{
  "arch": "convnext_v2",
  "model": "multi-label image tagger",
  "dataset": "photos of plants and fungi (iNaturalist)",
  "train_examples": 45211,
  "image_size": 96,
  "grayscale": true,
  "crop_scale_min": 1,
  "horizontal_flip": true,
  "translate": 0.12,
  "cutout": 0.25,
  "isotropic": false,
  "norm": "layernorm",
  "activation": "gelu",
  "mlp_ratio": 4,
  "layer_scale_init": 0.1,
  "inner_norm": false,
  "patch_size": [6, 6],
  "depths": [2, 4, 4],
  "widths": [48, 96, 192],
  "kernel_size": 5,
  "num_labels": 68,
  "init": "torch_default",
  "residual_init": "zero_last",
  "optimizer": "normuon",
  "muon_scale": "original",
  "lr": 0.012,
  "momentum": 0.95,
  "nesterov": true,
  "orthogonalizer": "newton_schulz_5",
  "adamw_lr_other_params": 0.0014,
  "grad_clip": 0.5,
  "steps": 10500,
  "batch_size": 64,
  "epochs": 14.9,
  "lr_schedule": "cosine",
  "final_lr_fraction": 0,
  "warmup_steps": 310,
  "weight_decay": 0.04,
  "adamw_weight_decay_other_params": 0.01
}
Rows from block 6, named by matrix and row number. Rows with one number belong to one neuron. Each number is 50 + 10 x the weight over its row's rms, rounded and kept within 0 to 99. All counts start at 0. After the name is the row's rms in percent of the matrix's.
# fc1: MLP up (model.blocks.6.mlp.fc1.weight, 768x192), inputs 0-95
# fc2: MLP down (model.blocks.6.mlp.fc2.weight, 192x768, transposed), outputs 0-95
fc1.342 119:44 46 48 63 46 59 50 55 26 67 50 50 56 57 53 60 55 68 60 55 45 49 37 39 48 55 45 40 41 56 46 48 42 46 49 53 47 44 49 46 45 44 39 63 66 56 54 47 40 46 37 51 41 48 47 59 45 41 36 59 71 56 45 63 54 78 65 51 49 49 46 30 27 28 68 50 48 49 46 44 39 45 56 54 45 61 65 43 43 42 40 34 56 37 40 38
fc2.342 118:48 52 33 51 49 50 45 43 29 52 35 41 54 47 35 54 67 47 66 55 57 50 69 58 62 54 48 26 36 56 55 49 43 48 36 45 54 35 62 43 58 59 34 38 50 34 57 56 43 31 48 69 47 61 46 60 51 45 56 30 42 50 48 32 46 42 46 57 28 66 52 52 52 30 52 50 64 56 37 61 49 49 39 48 48 59 56 45 49 52 34 55 54 47 61 56
fc1.343 094:40 42 41 44 45 69 65 39 48 66 65 53 58 58 45 42 43 39 46 65 59 60 65 60 55 57 42 52 51 72 33 42 44 64 34 40 52 39 43 32 56 44 59 55 48 44 56 56 53 46 40 53 63 52 38 51 41 53 43 65 62 47 54 41 46 49 55 39 45 43 40 65 65 48 58 63 44 50 40 52 63 55 43 49 53 56 43 49 49 47 51 57 51 66 53 61
fc2.343 075:70 53 52 34 47 40 58 28 46 48 42 34 36 44 57 57 42 64 34 33 48 44 59 37 39 54 49 58 42 54 52 58 48 56 54 74 53 41 61 63 49 52 45 82 66 41 43 58 42 43 44 30 49 56 62 53 53 45 63 34 60 45 43 69 52 40 41 47 56 59 65 58 44 39 63 52 56 38 65 50 34 45 38 39 47 65 72 47 42 38 41 66 36 44 43 57
fc1.344 126:47 59 47 46 44 69 46 36 45 67 55 41 61 60 55 29 55 51 53 41 50 59 45 47 58 51 38 61 50 58 61 67 54 38 58 38 43 56 45 50 52 63 44 56 39 39 42 61 57 68 35 53 34 52 47 38 42 49 34 36 49 62 50 55 41 47 39 31 43 67 51 52 53 50 47 63 43 64 58 48 69 49 48 72 48 53 45 42 70 59 36 66 40 52 67 68
fc2.344 146:45 46 42 43 28 44 24 60 36 53 31 50 51 59 40 59 59 31 49 35 51 60 57 60 60 61 68 34 36 48 56 44 40 55 49 43 49 63 51 41 57 54 54 36 92 49 54 50 51 59 44 62 51 52 57 33 49 48 48 53 50 63 42 49 40 38 47 55 64 46 60 48 33 66 42 47 41 41 46 70 51 51 42 56 33 50 54 53 51 47 58 53 46 58 53 52
fc1.345 136:47 64 58 39 57 48 66 64 45 39 27 57 56 41 47 58 71 40 66 39 36 57 43 51 43 54 37 39 56 61 52 61 52 48 47 54 47 32 37 52 60 48 31 53 42 51 39 51 63 52 75 64 60 47 56 33 50 61 58 49 45 63 55 51 54 49 47 47 55 44 48 41 53 44 41 66 55 37 59 56 56 57 67 62 43 46 45 51 49 47 36 32 53 55 57 47
fc2.345 148:45 65 55 54 60 70 53 44 60 66 38 76 55 39 54 50 59 32 48 37 43 58 44 65 53 66 31 50 50 43 43 61 51 69 53 59 57 46 51 30 44 49 35 67 51 55 49 63 59 51 51 57 54 49 44 42 50 31 64 57 53 45 37 40 42 41 43 49 51 37 51 24 47 38 66 39 41 49 52 51 33 59 62 49 45 53 48 56 47 70 61 48 60 43 43 46
fc1.346 074:41 51 56 49 64 36 61 44 37 37 73 63 36 57 25 43 54 59 58 58 64 49 52 63 60 60 39 45 46 47 54 42 52 58 58 46 48 62 48 48 55 35 41 47 60 41 53 44 42 42 36 65 54 60 56 35 48 43 37 49 32 66 51 72 54 43 44 58 57 43 54 50 54 43 32 52 42 69 54 49 37 60 43 56 44 54 41 38 44 37 48 44 55 69 65 67
fc2.346 079:53 56 45 56 50 35 59 30 65 38 44 43 38 50 50 50 74 52 38 34 50 38 55 56 41 55 43 50 55 40 37 60 47 35 52 55 50 54 37 51 64 28 49 40 51 50 56 61 51 51 59 54 33 44 57 51 47 50 70 40 59 65 44 49 64 46 44 33 41 61 46 49 37 38 58 40 54 45 64 54 36 62 55 33 50 40 41 45 48 54 63 59 42 61 37 65
fc1.347 094:59 59 58 56 48 38 47 58 63 49 37 40 61 37 39 50 68 53 39 58 61 61 62 53 34 40 51 43 42 66 43 55 42 52 66 58 58 64 53 50 45 52 51 37 40 58 37 55 48 65 52 57 40 42 51 44 55 49 48 51 31 73 50 44 65 57 31 26 49 24 47 62 55 46 58 57 47 52 42 49 53 56 46 64 55 51 54 79 56 70 54 33 45 53 35 65
fc2.347 091:50 50 53 71 46 59 62 41 56 50 35 49 59 44 47 76 26 56 48 47 56 63 42 62 40 49 34 37 72 56 59 47 58 48 47 41 30 50 68 56 34 46 63 52 42 35 52 53 46 59 47 58 47 38 49 34 54 54 62 56 36 50 53 53 64 61 62 57 33 36 47 53 45 42 43 54 36 49 38 62 46 57 36 48 68 48 56 45 56 65 54 45 44 47 46 56
fc1.348 109:37 50 38 45 29 20 73 35 36 56 53 44 61 61 51 43 52 60 59 45 52 69 41 52 36 66 49 42 45 70 57 57 43 56 42 37 48 51 53 62 59 48 49 50 56 52 67 40 38 64 30 51 47 45 57 47 51 54 52 52 66 55 63 60 49 34 57 31 57 42 74 54 25 65 62 53 54 50 28 51 41 33 48 54 53 46 51 47 36 71 46 30 49 58 47 53
fc2.348 108:68 49 43 26 46 48 49 54 40 50 74 57 57 31 50 40 49 64 42 57 52 73 50 39 53 48 43 57 40 43 65 55 43 50 51 48 44 30 47 38 66 45 67 51 40 53 55 50 44 52 54 52 60 54 47 58 39 52 64 39 41 36 47 53 45 59 52 64 46 39 40 47 56 59 41 65 42 77 56 38 44 51 52 54 56 53 49 68 52 65 44 51 37 58 58 58
fc1.349 109:35 57 42 46 61 54 55 64 56 52 57 60 55 62 54 30 68 55 51 63 51 48 47 46 59 61 51 55 41 53 45 42 46 49 45 54 56 55 45 39 49 64 35 56 62 55 63 62 40 53 43 71 64 55 25 40 56 50 43 35 37 39 39 35 53 57 64 42 54 33 44 52 55 38 56 48 69 46 60 61 52 60 35 56 53 40 19 41 54 47 44 37 58 42 55 60
fc2.349 105:54 31 48 59 59 71 62 36 60 64 45 37 51 52 44 50 48 40 54 49 49 42 67 63 34 38 41 55 34 55 61 50 47 56 57 30 41 75 57 69 35 65 56 66 34 40 62 60 47 61 41 46 48 61 36 61 52 23 48 43 70 44 48 26 48 32 43 49 55 35 42 46 45 48 69 44 55 45 41 28 59 53 32 55 40 51 55 60 66 55 57 52 53 41 35 52
fc1.350 080:41 58 40 50 50 61 60 45 68 47 44 53 80 47 52 53 51 56 68 40 59 52 65 57 47 53 58 55 43 52 36 48 63 45 55 65 47 42 50 34 41 43 72 45 44 62 43 35 64 41 43 43 29 55 46 52 47 41 40 54 31 47 52 67 46 47 41 57 52 43 59 71 81 39 44 48 37 36 52 61 40 53 47 61 55 49 34 56 56 40 61 43 45 48 51 51
fc2.350 062:38 61 65 62 62 58 43 56 61 48 57 46 45 42 68 64 38 58 50 34 38 52 36 47 47 38 56 40 36 57 35 42 55 57 55 39 42 40 50 63 51 51 74 57 32 41 46 45 44 49 60 77 49 48 49 30 30 46 57 48 57 42 63 37 45 60 40 62 46 55 58 56 49 61 49 59 57 49 71 47 48 50 45 49 71 47 44 51 51 70 44 49 57 54 66 63
fc1.351 105:39 56 51 55 67 63 48 55 59 40 65 62 62 55 83 40 41 62 48 55 51 47 54 51 54 59 45 65 61 32 52 55 51 60 57 28 65 41 46 66 29 53 52 65 43 59 66 54 39 43 32 45 54 48 49 40 63 49 50 33 62 54 51 39 53 51 51 53 52 53 51 56 70 45 51 36 45 38 35 56 45 65 55 44 49 53 45 54 60 39 46 46 46 59 58 57
fc2.351 074:46 66 41 50 66 48 48 46 51 51 50 38 49 58 48 67 60 58 69 63 51 42 37 60 42 57 51 45 37 67 54 65 58 57 58 46 44 57 58 67 62 43 65 63 54 45 43 49 30 37 58 58 48 47 51 61 52 45 37 57 55 38 56 65 57 44 54 50 56 48 61 54 58 45 62 46 52 45 59 53 44 58 46 59 58 54 59 54 41 33 40 29 43 58 57 62
fc1.352 103:62 46 61 51 59 38 46 45 53 37 54 43 38 56 35 60 63 48 44 36 68 53 57 53 56 50 48 50 56 55 40 41 60 44 54 38 53 59 46 47 62 44 43 43 79 51 54 33 52 34 75 37 43 65 41 59 69 55 46 50 49 42 49 49 68 60 53 59 38 49 32 58 45 48 67 61 44 51 58 37 44 44 52 32 73 59 64 58 63 50 39 46 51 31 50 45
fc2.352 113:49 47 51 63 40 49 51 40 48 61 42 60 40 63 57 41 41 69 54 67 65 69 41 64 52 51 66 46 56 44 54 50 55 43 50 70 36 52 52 22 48 46 56 34 42 48 57 58 44 52 50 48 37 48 47 63 60 60 48 65 56 60 50 51 51 69 54 54 54 63 54 57 37 61 42 45 42 48 46 55 54 38 54 44 40 48 43 46 38 48 36 41 63 49 49 69
fc1.353 090:62 47 60 48 35 43 53 48 58 50 47 43 74 38 51 56 55 60 44 57 57 49 48 55 49 57 46 54 37 48 52 60 67 45 49 61 54 34 39 63 37 63 45 48 50 55 35 51 56 39 62 47 69 56 43 36 45 43 62 61 57 55 48 60 61 46 39 27 53 26 45 63 61 44 56 51 47 66 58 51 54 46 50 63 59 53 53 46 49 74 53 36 54 37 43 56
fc2.353 094:53 54 59 56 42 67 60 39 60 49 58 52 56 48 43 58 58 61 51 34 59 49 52 48 44 42 54 50 45 45 63 67 36 33 56 54 52 57 68 45 53 34 55 63 36 53 45 52 45 53 64 46 41 44 40 40 53 61 30 36 42 39 67 37 34 51 79 55 52 52 49 42 38 73 50 35 29 60 49 57 56 47 40 52 41 66 61 39 34 40 39 39 55 51 38 63
fc1.354 085:30 38 45 42 41 54 30 56 58 72 68 51 55 70 39 43 65 38 67 54 50 50 56 57 46 32 49 48 39 46 52 54 59 79 57 51 45 47 47 32 61 41 43 55 34 49 41 69 55 52 56 54 50 41 48 45 52 36 55 46 56 44 64 55 36 47 54 57 43 45 59 54 47 44 44 37 56 49 59 46 52 35 33 40 54 41 51 53 68 75 51 48 42 52 46 45
fc2.354 100:36 52 64 32 43 55 70 39 54 48 45 50 60 59 52 41 40 58 59 66 47 65 48 50 58 58 48 50 48 43 38 42 58 40 47 36 61 33 49 62 58 55 41 40 76 53 60 42 41 73 43 56 29 48 63 42 49 49 57 50 51 52 53 58 51 54 45 41 32 48 49 42 64 56 40 62 58 51 34 43 41 35 38 38 53 67 40 47 69 57 65 42 47 58 47 54
fc1.355 134:27 35 41 53 57 46 43 45 44 61 56 42 64 54 59 54 38 64 47 52 60 48 63 48 46 48 61 50 51 53 45 60 53 43 53 45 51 44 49 68 34 47 58 47 33 64 61 51 48 50 69 56 38 65 60 51 26 54 50 53 40 45 57 45 52 51 41 53 49 60 50 58 44 45 44 39 43 62 41 59 28 62 52 56 54 49 26 47 45 56 53 45 53 60 34 63
fc2.355 088:35 56 53 46 40 44 54 31 30 48 74 48 40 29 50 44 64 36 55 53 77 60 50 48 38 38 41 68 41 49 54 35 51 52 34 57 52 32 41 46 44 45 45 53 36 55 45 77 59 58 28 40 45 58 60 51 46 56 63 57 43 73 41 62 49 37 74 42 58 59 44 53 43 57 54 51 63 45 53 47 44 54 61 53 62 38 59 60 58 56 39 53 49 52 48 70
fc1.356 082:28 55 62 47 58 57 51 38 58 42 35 51 32 60 30 59 46 54 59 34 49 55 47 49 55 58 52 47 44 51 56 52 61 53 52 88 58 56 48 28 34 54 42 54 56 65 51 46 35 55 46 50 43 61 42 51 65 54 48 60 58 39 62 41 50 40 41 45 60 29 55 51 68 39 49 56 51 44 52 44 55 56 54 46 49 48 61 52 53 51 64 41 58 71 44 56
fc2.356 099:42 59 47 33 55 49 56 44 72 46 54 20 59 53 48 53 63 61 39 53 48 52 53 42 38 51 57 32 58 50 26 47 54 40 48 60 51 53 51 60 52 44 51 44 36 43 59 53 46 50 54 44 49 47 48 39 75 55 36 51 56 50 63 48 61 69 56 50 57 37 52 43 47 45 58 62 44 42 59 59 30 51 45 42 56 60 57 26 69 59 53 47 43 43 55 56
fc1.357 080:46 46 54 56 48 48 36 43 60 47 54 41 66 39 42 60 54 66 56 40 59 54 62 63 44 39 60 45 59 79 62 58 52 37 53 49 59 40 42 50 72 42 39 48 55 55 42 49 69 69 44 66 57 70 45 49 46 47 46 67 52 64 53 56 50 49 55 53 58 23 62 56 61 66 51 46 55 54 45 48 58 45 65 62 44 52 55 65 42 56 45 41 54 40 53 41
fc2.357 114:74 56 49 43 45 45 51 39 51 38 60 60 63 63 61 43 38 57 56 45 46 49 47 52 28 41 62 61 61 60 41 71 63 39 59 59 77 55 45 43 50 44 53 56 49 47 52 53 46 60 50 65 48 53 47 49 47 56 64 42 58 39 30 47 51 42 53 26 36 49 36 62 66 54 35 63 59 51 36 50 48 35 44 44 42 59 57 63 42 67 50 67 46 56 44 42