From a checkpoint of a small multi-label image tagger: activation gelu, batches of 64.
Rows from block 2, named by matrix and row number. Rows with one number belong to one neuron. Each number is 500 + 40 x the weight over its row's rms, rounded and kept within 0 to 999. All counts start at 0. Numbers have three digits each. After the name is the row's rms in percent of the matrix's.
# fc1: MLP up (model.blocks.2.mlp.fc1.weight, 384x96), inputs 0-95
# fc2: MLP down (model.blocks.2.mlp.fc2.weight, 96x384, transposed), outputs 0-95
fc1.284 086:486472504464411466500493477483410492521514549543430575479452523446506511509525492573555523603470523492478458536484477463487463455490510478517433503470480454480437542544542475543539487471500479515515527522549404572559551455503444546460521552494503542457464517501521485555481529445421504506
fc1.285 089:569529542512472514474451466554532572475544465476505496498456405528496549493486556525516473474506540489471520496459540609485401413547481448521503531443510521497447524439518568480508500543524437562474487508445507416530484490446520458503482501470499498505526454572526525462522469530471557451
fc1.286 107:597495459486553470543551522474486496500502477466474518441518457476485512538505581586516518557509509350502500443473505544509518540432493540433457470497479454515495454550505471535486513551489556463507555463545464416494498503472523456499484507501469491518494452480534482487482592493446582484
fc1.287 105:585388591562479495484510504529451538536549514489512452473549515461484519449491437517532483473484494486515524591473477462565491473506525497511479537479488541435545542436543539468460498446533551496552527518501431527514505523432526429518464476432483473483442480465474499547499502431414500495
fc1.288 109:457484453511522441552578435554518464509490539490514499435450472509513573533456545489485546533561527479434455531472488525512505485513478488491472483537490470525522581575497529439518557469518427569416512527514532486550531468492404477481479513567573531459540504490440557569529504516481517523
fc1.289 091:502476520523469514464494534464518530498494597479517569488443482536472541556529456468417502563557519475499581560493497472573478566522438546493505537484445470552539436433513549445461542466482560509507465483416538535490488538496542500483522503465530507448454487443425561466496535524516448499
fc1.290 090:438540499546493545430475519468544424547492551471473452460455511573480548486486513446484487417535529548473525486415506579538455470497500521497505605510476568499480430482480489514507530563521446514487484488563492491457510519478455423442482494518512511497465439544529523516553523520427573499
fc1.291 092:411469471489574485443508474495500547478512545565480521445526444404414617445469450523487542505453515507522530436496427405458472504502517529515473431522527489512519450481538471472571490526498448498463524515537461517516436487500513550509509547526452463492511497492481495487572485535535545522
fc1.292 088:511491581493504428457571520449516586528465433467514508497532474478499485553408502445542518506481506502489532478515515477414580494484450533483451438467499442476509506461530569502481552553449536543467510524557527509545488534502547500527457477493532506439482529522508493451537413568515408511
fc1.293 104:493502446537506456508490564493492426485423532468464557482583519471549478505472428468509523535490523543580487486468474398576545472490520564520462494580565511559553438433490502544508503458479503552476589515508503521528529588486451515521467554457467465491513484507433499490485501489517505491
fc1.294 091:525479517525505490513447458540446501513548501453535505474508489505484463444556477443492476531593560450489510503484464413500507424471456554514560568538484480508549438565449536438450481513481449470524500506509521530475495526510462466451500466410484427493574507543505448507531516437434440561
fc1.295 091:454413476433475540439468505520524583493462520526554499474554519532434527561522498481418495520604476444480564553488453467529472537566502503526517482431437476481525533471531555470461519518469537436523497459475547549524523525478500540548549494465528464459526525456471503534452530564531479544
fc1.296 090:457440511466469548531455492529485488498504504471512499465508515498442531531462463398552527511447586469556444501484520470480573526482498559576505448458491543485518394479515585498465493476492512581510498433504446453533555477535512431534486495496472502527428543504462503497459449411480496480
fc1.297 114:511568449431447445471543491480459398485521462486548474502501494457456491479475406496521498476471486579464535488561475551548505497479448560504522550445561483599491438557512503574525480524470481511472449499462517485512510432524562494507424498512427525484519443462550517518482516524508548499
fc1.298 087:459507517442593418533566507549425511458481493554521417502470450472554488523433502512524367421535498431486557513516537461481524536494467508492510451475515457495504482556587500493480492529615480458472522521485538490510502536516469479546455508501522523510516473499483523506512556472486457472
fc1.299 084:488460475535502522487490553489511489439435546558521513490520489500522527497435528565540510457439502484570465489448519512511471509559550536533481453421423511506520499551528485527511557507515590539523570463546436411593505457498506490520492408455472471432463524459530558497548533494521494469
fc1.300 105:554544495543491548529495543496463479405444565454438426500536519496479506464494455558470498521503540476470503497439538559506552543523535556517459538558517491524468538473468447481490569549451618478483565497473506466500536499482509447425494491508465487430480445501537578473526518531451547511
fc1.301 110:501461447484554551466479514497515469465488592502480475526542522492541512475457540523411534484472492451479483584556458522515498439546500489534443585485459463521497485496518425419589505523532529500488547575577441486534451505465477474490400482434508494478492506513506480538575470474535513502
fc1.302 096:503464550499517513604500423538403511574540519512466556483507503488466498468467477430565549479433580518534426482491528456465541509441475501506495520379457535468503480520549529486508550586452556506489517484549522482537510463524480465467521531501514529453477464546499517499545495501444520455
fc1.303 078:471495489478477441516497495609519509545542449495472490535546447494519511523463492553506508511470496435567458404497487539471468464528502499545494454421436468539537544454494602505477494536539440519494551457546547476529406509569495462543472477434463493496514515414485542502503491443491552500
fc1.304 109:577487552555482464508520475457464491422500530511516416491501380515582425468481502498522492524507495555534496546484578461466512513526533477529552443509485535539476542488507558491469487432431467534506467483578491447476507442475487480530504536487521564538468532420544417445506499508517472518
fc1.305 096:422487553482488518522481582546452503637457495462539516527510520489445500508479476532542528505491454502485522470517545515471471537483433591537520494499460451519570481579539421454471503532471394463461533491563486464555429492552477475507511465515520453517516499452492542494546501488463502471
fc1.306 085:520453514419506508497453520478521553518509512480461429527521486476520480507433569531438507485508519518527568458501509509475497503502492610527503534417466496517444544436522543470508497563495509433479488412542442539460516463475450507533488475455599560464591492486502502449526570454470534511
fc1.307 111:482450431585531620560551523480477512528504494539467526528553554481570485487461468472407456542428495468506535523426437463481434512532496477461514537484477516558474484500468468520491444548459456460521495447537534502527486539496479483454454504453496510542487490539550516498444529560428508449
fc1.308 100:520531518505496492542565478564516505521530526517509531481413497432480493529468480434479541529444482524531450476509442458510537573421514490521548529503430518472469444407505563555533469520493508531510468513532542418509520565468518523407493574442531556450493462478468520454539519521480431469
fc1.309 108:528522567449459491457506545502469509466469500497472489493511504542483508453437464535435448498464483582549482434503581464566486574501613428447481551413516479539498491496476486521500563505526498584489486550530472521504506468562526462523433439463451471488476484515466517472533538507493440555
fc1.310 103:566489533518433491490501453521470582460540616523541521433472416506440481432452544552511488504482507507518533488519566547494484510560462524508529569493483434554460485565463483475462522475512481540477482483487520441494466533525557428533478432470511558499444434531540495485463520521436511519
fc1.311 085:477391446468531475475518443483502480526526498527510538520555514500465475582533478521491438483531494615431504480556505421434519529467454509467525464472560471448484510529475533472455531565481456482529474452568555569556504490534486552552505466523485451428497449481475534471514529520559486499
fc1.312 093:500465503453438567491541389536478519487476493504484507508491496521502505445446504559463460525419451462522451588527457536520501500550492527598464560467409556539553492555514473487499453484531486456518475546481432470542542448512517422536503502457499503448553491470432531499507528473525485457
fc1.313 108:539443566483438528476539537487528518493488510483517555489501573547465459486439442492468558465462456404469530460549514433547471519468481433472404509546493492502481465425549569447513535522489457562517474515541509509479546460519528536548449475523437548447570480467510532485551529497465516518
fc1.314 109:516478521548534526469558461533445516505517474488469399514585398517448461533496479504517508524464485495539463484492518539482511533513487546553509504559517455543430469500515571441529514552476458469590418493459472542509482486478510420546506470531528542515455446503563458435506587540481487512
fc1.315 096:510557484496526472537468469430530447508467614576475500466479463513475502516428524599493489525543493457500555531535486477467478516533538543515522510463466468525509500499539468525542512489517482465488540485485444488582420552491479512460440453492646543457494477516491494536490492576508487568
fc1.316 096:484554520507450509485556525496480480510490494524529322493481463571478511486486481494442490540508480576484470504586448475447533517489455529479479579443432560487525477514459504473525481506541474529480442464553502546413520507457544517542557551508504559475527498540522495480506504521494563448
fc2.284 107:493459516521490516526511535520600444498533485440498502582484489435498575458504437410506511498587585459471450467484471521534540490531489465502471512539561506521517473492551516556454490501493613520480539546473442506504486506587511467520518432556486496486524486502571466525459456526549455512
fc2.285 102:524551509469568510465515511484442582472417500465441490505492392496422466554504526492438566513480524515424517500474498494486619503480558466514542478502489514488551501449492486505518425468467513522438501531464494502518597478510492461545452519472460558529489459447561501468527489499483511571
fc2.286 105:505572454584492514451375495507460528450562515469468496467501516497455523541446531460455527534499510454538512457468489498476545466484425445521515539517513458491530562452512510527462425565478499468518517526497521519543507518529491515524485520554502421463605493547525470527495504524543586588
fc2.287 085:508528494520464496510457484504453409498544454454483492425486533546575459539495497440492520446464475455466447542503510515452441535510479469523553363472542514541501498513481553545456612519475537410483489496529507538491492533551498515521479545526517542512583545526470469469495520437535471501
fc2.288 082:518417463476484487494554575501442458483497516468411501487518501505503467467512546481524491493473498568513459482518454486550544433549485486500518447450492504452482459434510451523480494551552550524427473571490393468485526440542474495453533411491476545457518466522526481478491507501484378541
fc2.289 118:531508493437475554470539472502524521516511505516490504492510535536520521546424450514513433521518506500485522453438515514508445468558514491475582501477515512465454589518490533479547548527470386554559512473455485487456520557602504515453483559514526463540493444548488488499409428449486417523
fc2.290 089:473543531496453393537488552466538510529446483481566592505440481484497444521446520515581536511543497485536559544475500459517590497515495510478494527508468544554519497528421501502441556494457508477534462492514390557443499502506420484428504555468492541488507485557542509495495451455510501482
fc2.291 064:533514474551445503507450558485499475505487528496415477524433486509533562424445536449444490494558549505604531573540498574506473478546481486465499526488436478434507526454509537496480472496546492469532441438474516483467528444497513513443553490450409550510513408493543518537464510547483498509
fc2.292 084:573472472461479498458515428516526566456481484519461457487495481473561518485524601531544505444488510513540519487484581480444393450427510454495521525438492492513479522494527495491522434519453412462491529487531568463473531519555511484575518500512516496546407422545534488504552540510479490468
fc2.293 130:508566478466490563496506556491457493499460497545510493476519514580537559584475485455531502489514581480501465430468457544516491502535460495558539553477424440455547524474511490411516606527490460493573521478420499497432542516550471545491556497495529476557523505474460533486517475524518423497
fc2.294 107:531432500528554463532489537526458478459471458436525495481453572546481555570498537533488490480555454530505516527520460452522482505505526517429527519470454555477439458540448502525471512467514535564426511645432433468514545475499514462503490503489529503465517503555506583428490458510546487495
fc2.295 081:537477475459523525536427501537518501519555504507500476446504552533467559522518548518420433478480495457535485525537475584564480507492476563450631538501464472516434547543463505529547555523478470539475582485505525526466518478552449540438526540504566446493501434493483530509520480498534425505
fc2.296 085:487584592451488530470476485530493467547456486494568467520500510568501446489547522525506507497515516477436469449524440504336418502471517468545471502516461484505491534472504434498488562508511458519530525589494560500537555530458504497519484486513457503464467502542571515476500471537546440460
fc2.297 082:474474493497420547533445462522503525563488493509485508486517488535447500475516515506574428502505514522566483534532536503566469515576487536479567469521557422444421550485566524525541505499463506454530499487528439542592463438497508520488513518474496531443498571438403445497519485443541512458
fc2.298 123:512523470455516501498501473512483550473557445571564603591492481495526452499567541542488455434536478474493523516528540544436458446465490452449521593472524564528491485554484552489519504568498472538490522545538472518466506528449501462427501466490493435489489540506482516587550486442467509550
fc2.299 094:491478472556461525433475540479497533481478460508454462495478511505513483464466480520564507396579517487491524481541457547405493533424530493496481507513466561532523452482438435434546569533582531482443466524482404481581481428502471452514469433499497469523463509524499475540492492536490523467
fc2.300 076:506523560523510528504406477561424470474449574519494502525462506502545499461509501460468508518500501462560447477431524487448449517505469515464480442414459483557494548511508391452553476522567466513466524503488440505496454540513482447476494501545503522552522519556467454457534462499549531612
fc2.301 110:507537512499513579539467445514500500468531541471553474527509535507523474501463510437483550526501377607559516573568458593541491442516503578499465516507535565497559505493506441455505483557503514468514471536543438527512519509475486467493414442477513491498536506507509499530545432534514510447
fc2.302 178:476513451480508455480482481481565521490526546501523435482510477439529464490478508602458515464492471485422448452479495458488513451490521551553554452470494491553534565421422416497507568461537438514520499530430529497560494459389561530456488545510459544510521480488501497487479435504514462504
fc2.303 081:422537480485546477448498555485500539485451450500494483483446506447452512488459509541526424532504459491441535577431444482436544535463486509489491477467450531463519523497492557505620545452486561452441531460463527454529508543544496512534494514518558463576503524525522528613487517489513535472
fc2.304 084:487505537539540463437508531521512446539492502519605493406498502476542461517549546472449457486526477477457537531461509432511425444530469452504455523460452494518520524495485493529558443530538543528517452388473525540469453431419483462490518513485469499501466529409464552463437488501508480464
fc2.305 087:444525445532484469494543510546509518515572446558521516461489492486490518435437489531548439449448449462451486600447475455397516531480493485515476475466530477422446464500526554402471530497492572489487488516434491500539495487444468466558527488486457500471492535518480585554455497531467492497
fc2.306 090:533561549500504517506460524495588453485511484480519568484491482552536461460512519496550487590443442552494561451519442546514544427523436513478454525455468569576501570499530523471519517527448485527525526497490445498464533562519506458483460559515401565505502446490499491546477461565487534523
fc2.307 115:491493497587509492532468447504466510513519541507493472510528521509475465501531477458476570544479544465564452485517509464623497513498500521543435554507519502535561575544490485526428577513551534457514568542503527519466490533467506555436535498517525456579567516490453454426509494521538570571
fc2.308 121:567532515507471503501524456520558543473531588488541528492448445436480466448488488494498472485520530481444474449485528503423454479514437472548484497602462483437501453508511434522479603505515478472420434430523533511462537507467498580529420529495460538435510545498531505512486466461495497469
fc2.309 097:508485436527487471443523488471498489507495477513452558563499454538477394496509480448441549485505498483484538545452505470465595522507492524487504551547584567582448502554558494473528469518528556498465504448427479487478489496584563439509507469524508483547542494492509571516523559559551457469
fc2.310 089:556570539523500461467438461433484470471505438459515482494484470492533403499572486425439518550547534510543514493493515504480538488459531550552545575513510523471495476482507622434466479456461531408511506472408490566533512464502437513501498514498471431472477501523504459502472491513459467501
fc2.311 075:496448526491505491519508515485515537453543430488484461493575480515518554398482532431502519495473484484491495537487495567489449552467437519525540387531488487525464442546441465500559468470501475517568487536527442492617520528522487510448532513550553456538491455459492417558443524523513490490
fc2.312 111:507503475502481546547501461493454462501477491470498449476567571592523446446414491446585482496489495447559553501446507476532530526445508508461441470530613499556454495446491516515482587506506434522501499526428526495516496523455514534471551484428532547517453516538473522455500458536479463463
fc2.313 084:446484626518474524451484541464472508490508546506513476430543468532413522513526525452516482534449513446457473527468537512501451518505472515527424433498448463497446537496559543523475469514474516450520480378462527498501479587453580553507479532539524528496540519531546549535491525510490533557
fc2.314 068:501532451537545564471485545504501456518490508486521573486522519515458521474459507489498508589506569478499452511456506573498435490522516472540412559558523502483473399492492484480477527526546492496459475460458526484542544475547470465403488571454537527491518526441556507469382544506450483453
fc2.315 099:502489534475572549528412474484535523460465483504437517481510510467480490538506444475583533546531499536660441521472560537492514484501515475470488574476514517527557530513454483410478487469495510500508445453436514504500526557485514490475520483462494424449519577473445491590523498491504497510
fc2.316 079:467546506440488471584592523503565436459478434529508519434462513459533488494482469498554523547441502514456508496535522408454483471513522555455503593449439534555502483549484507517558478495522500445502521515495436497450431542517464493481415468491476536576523537465509498478563479500510545467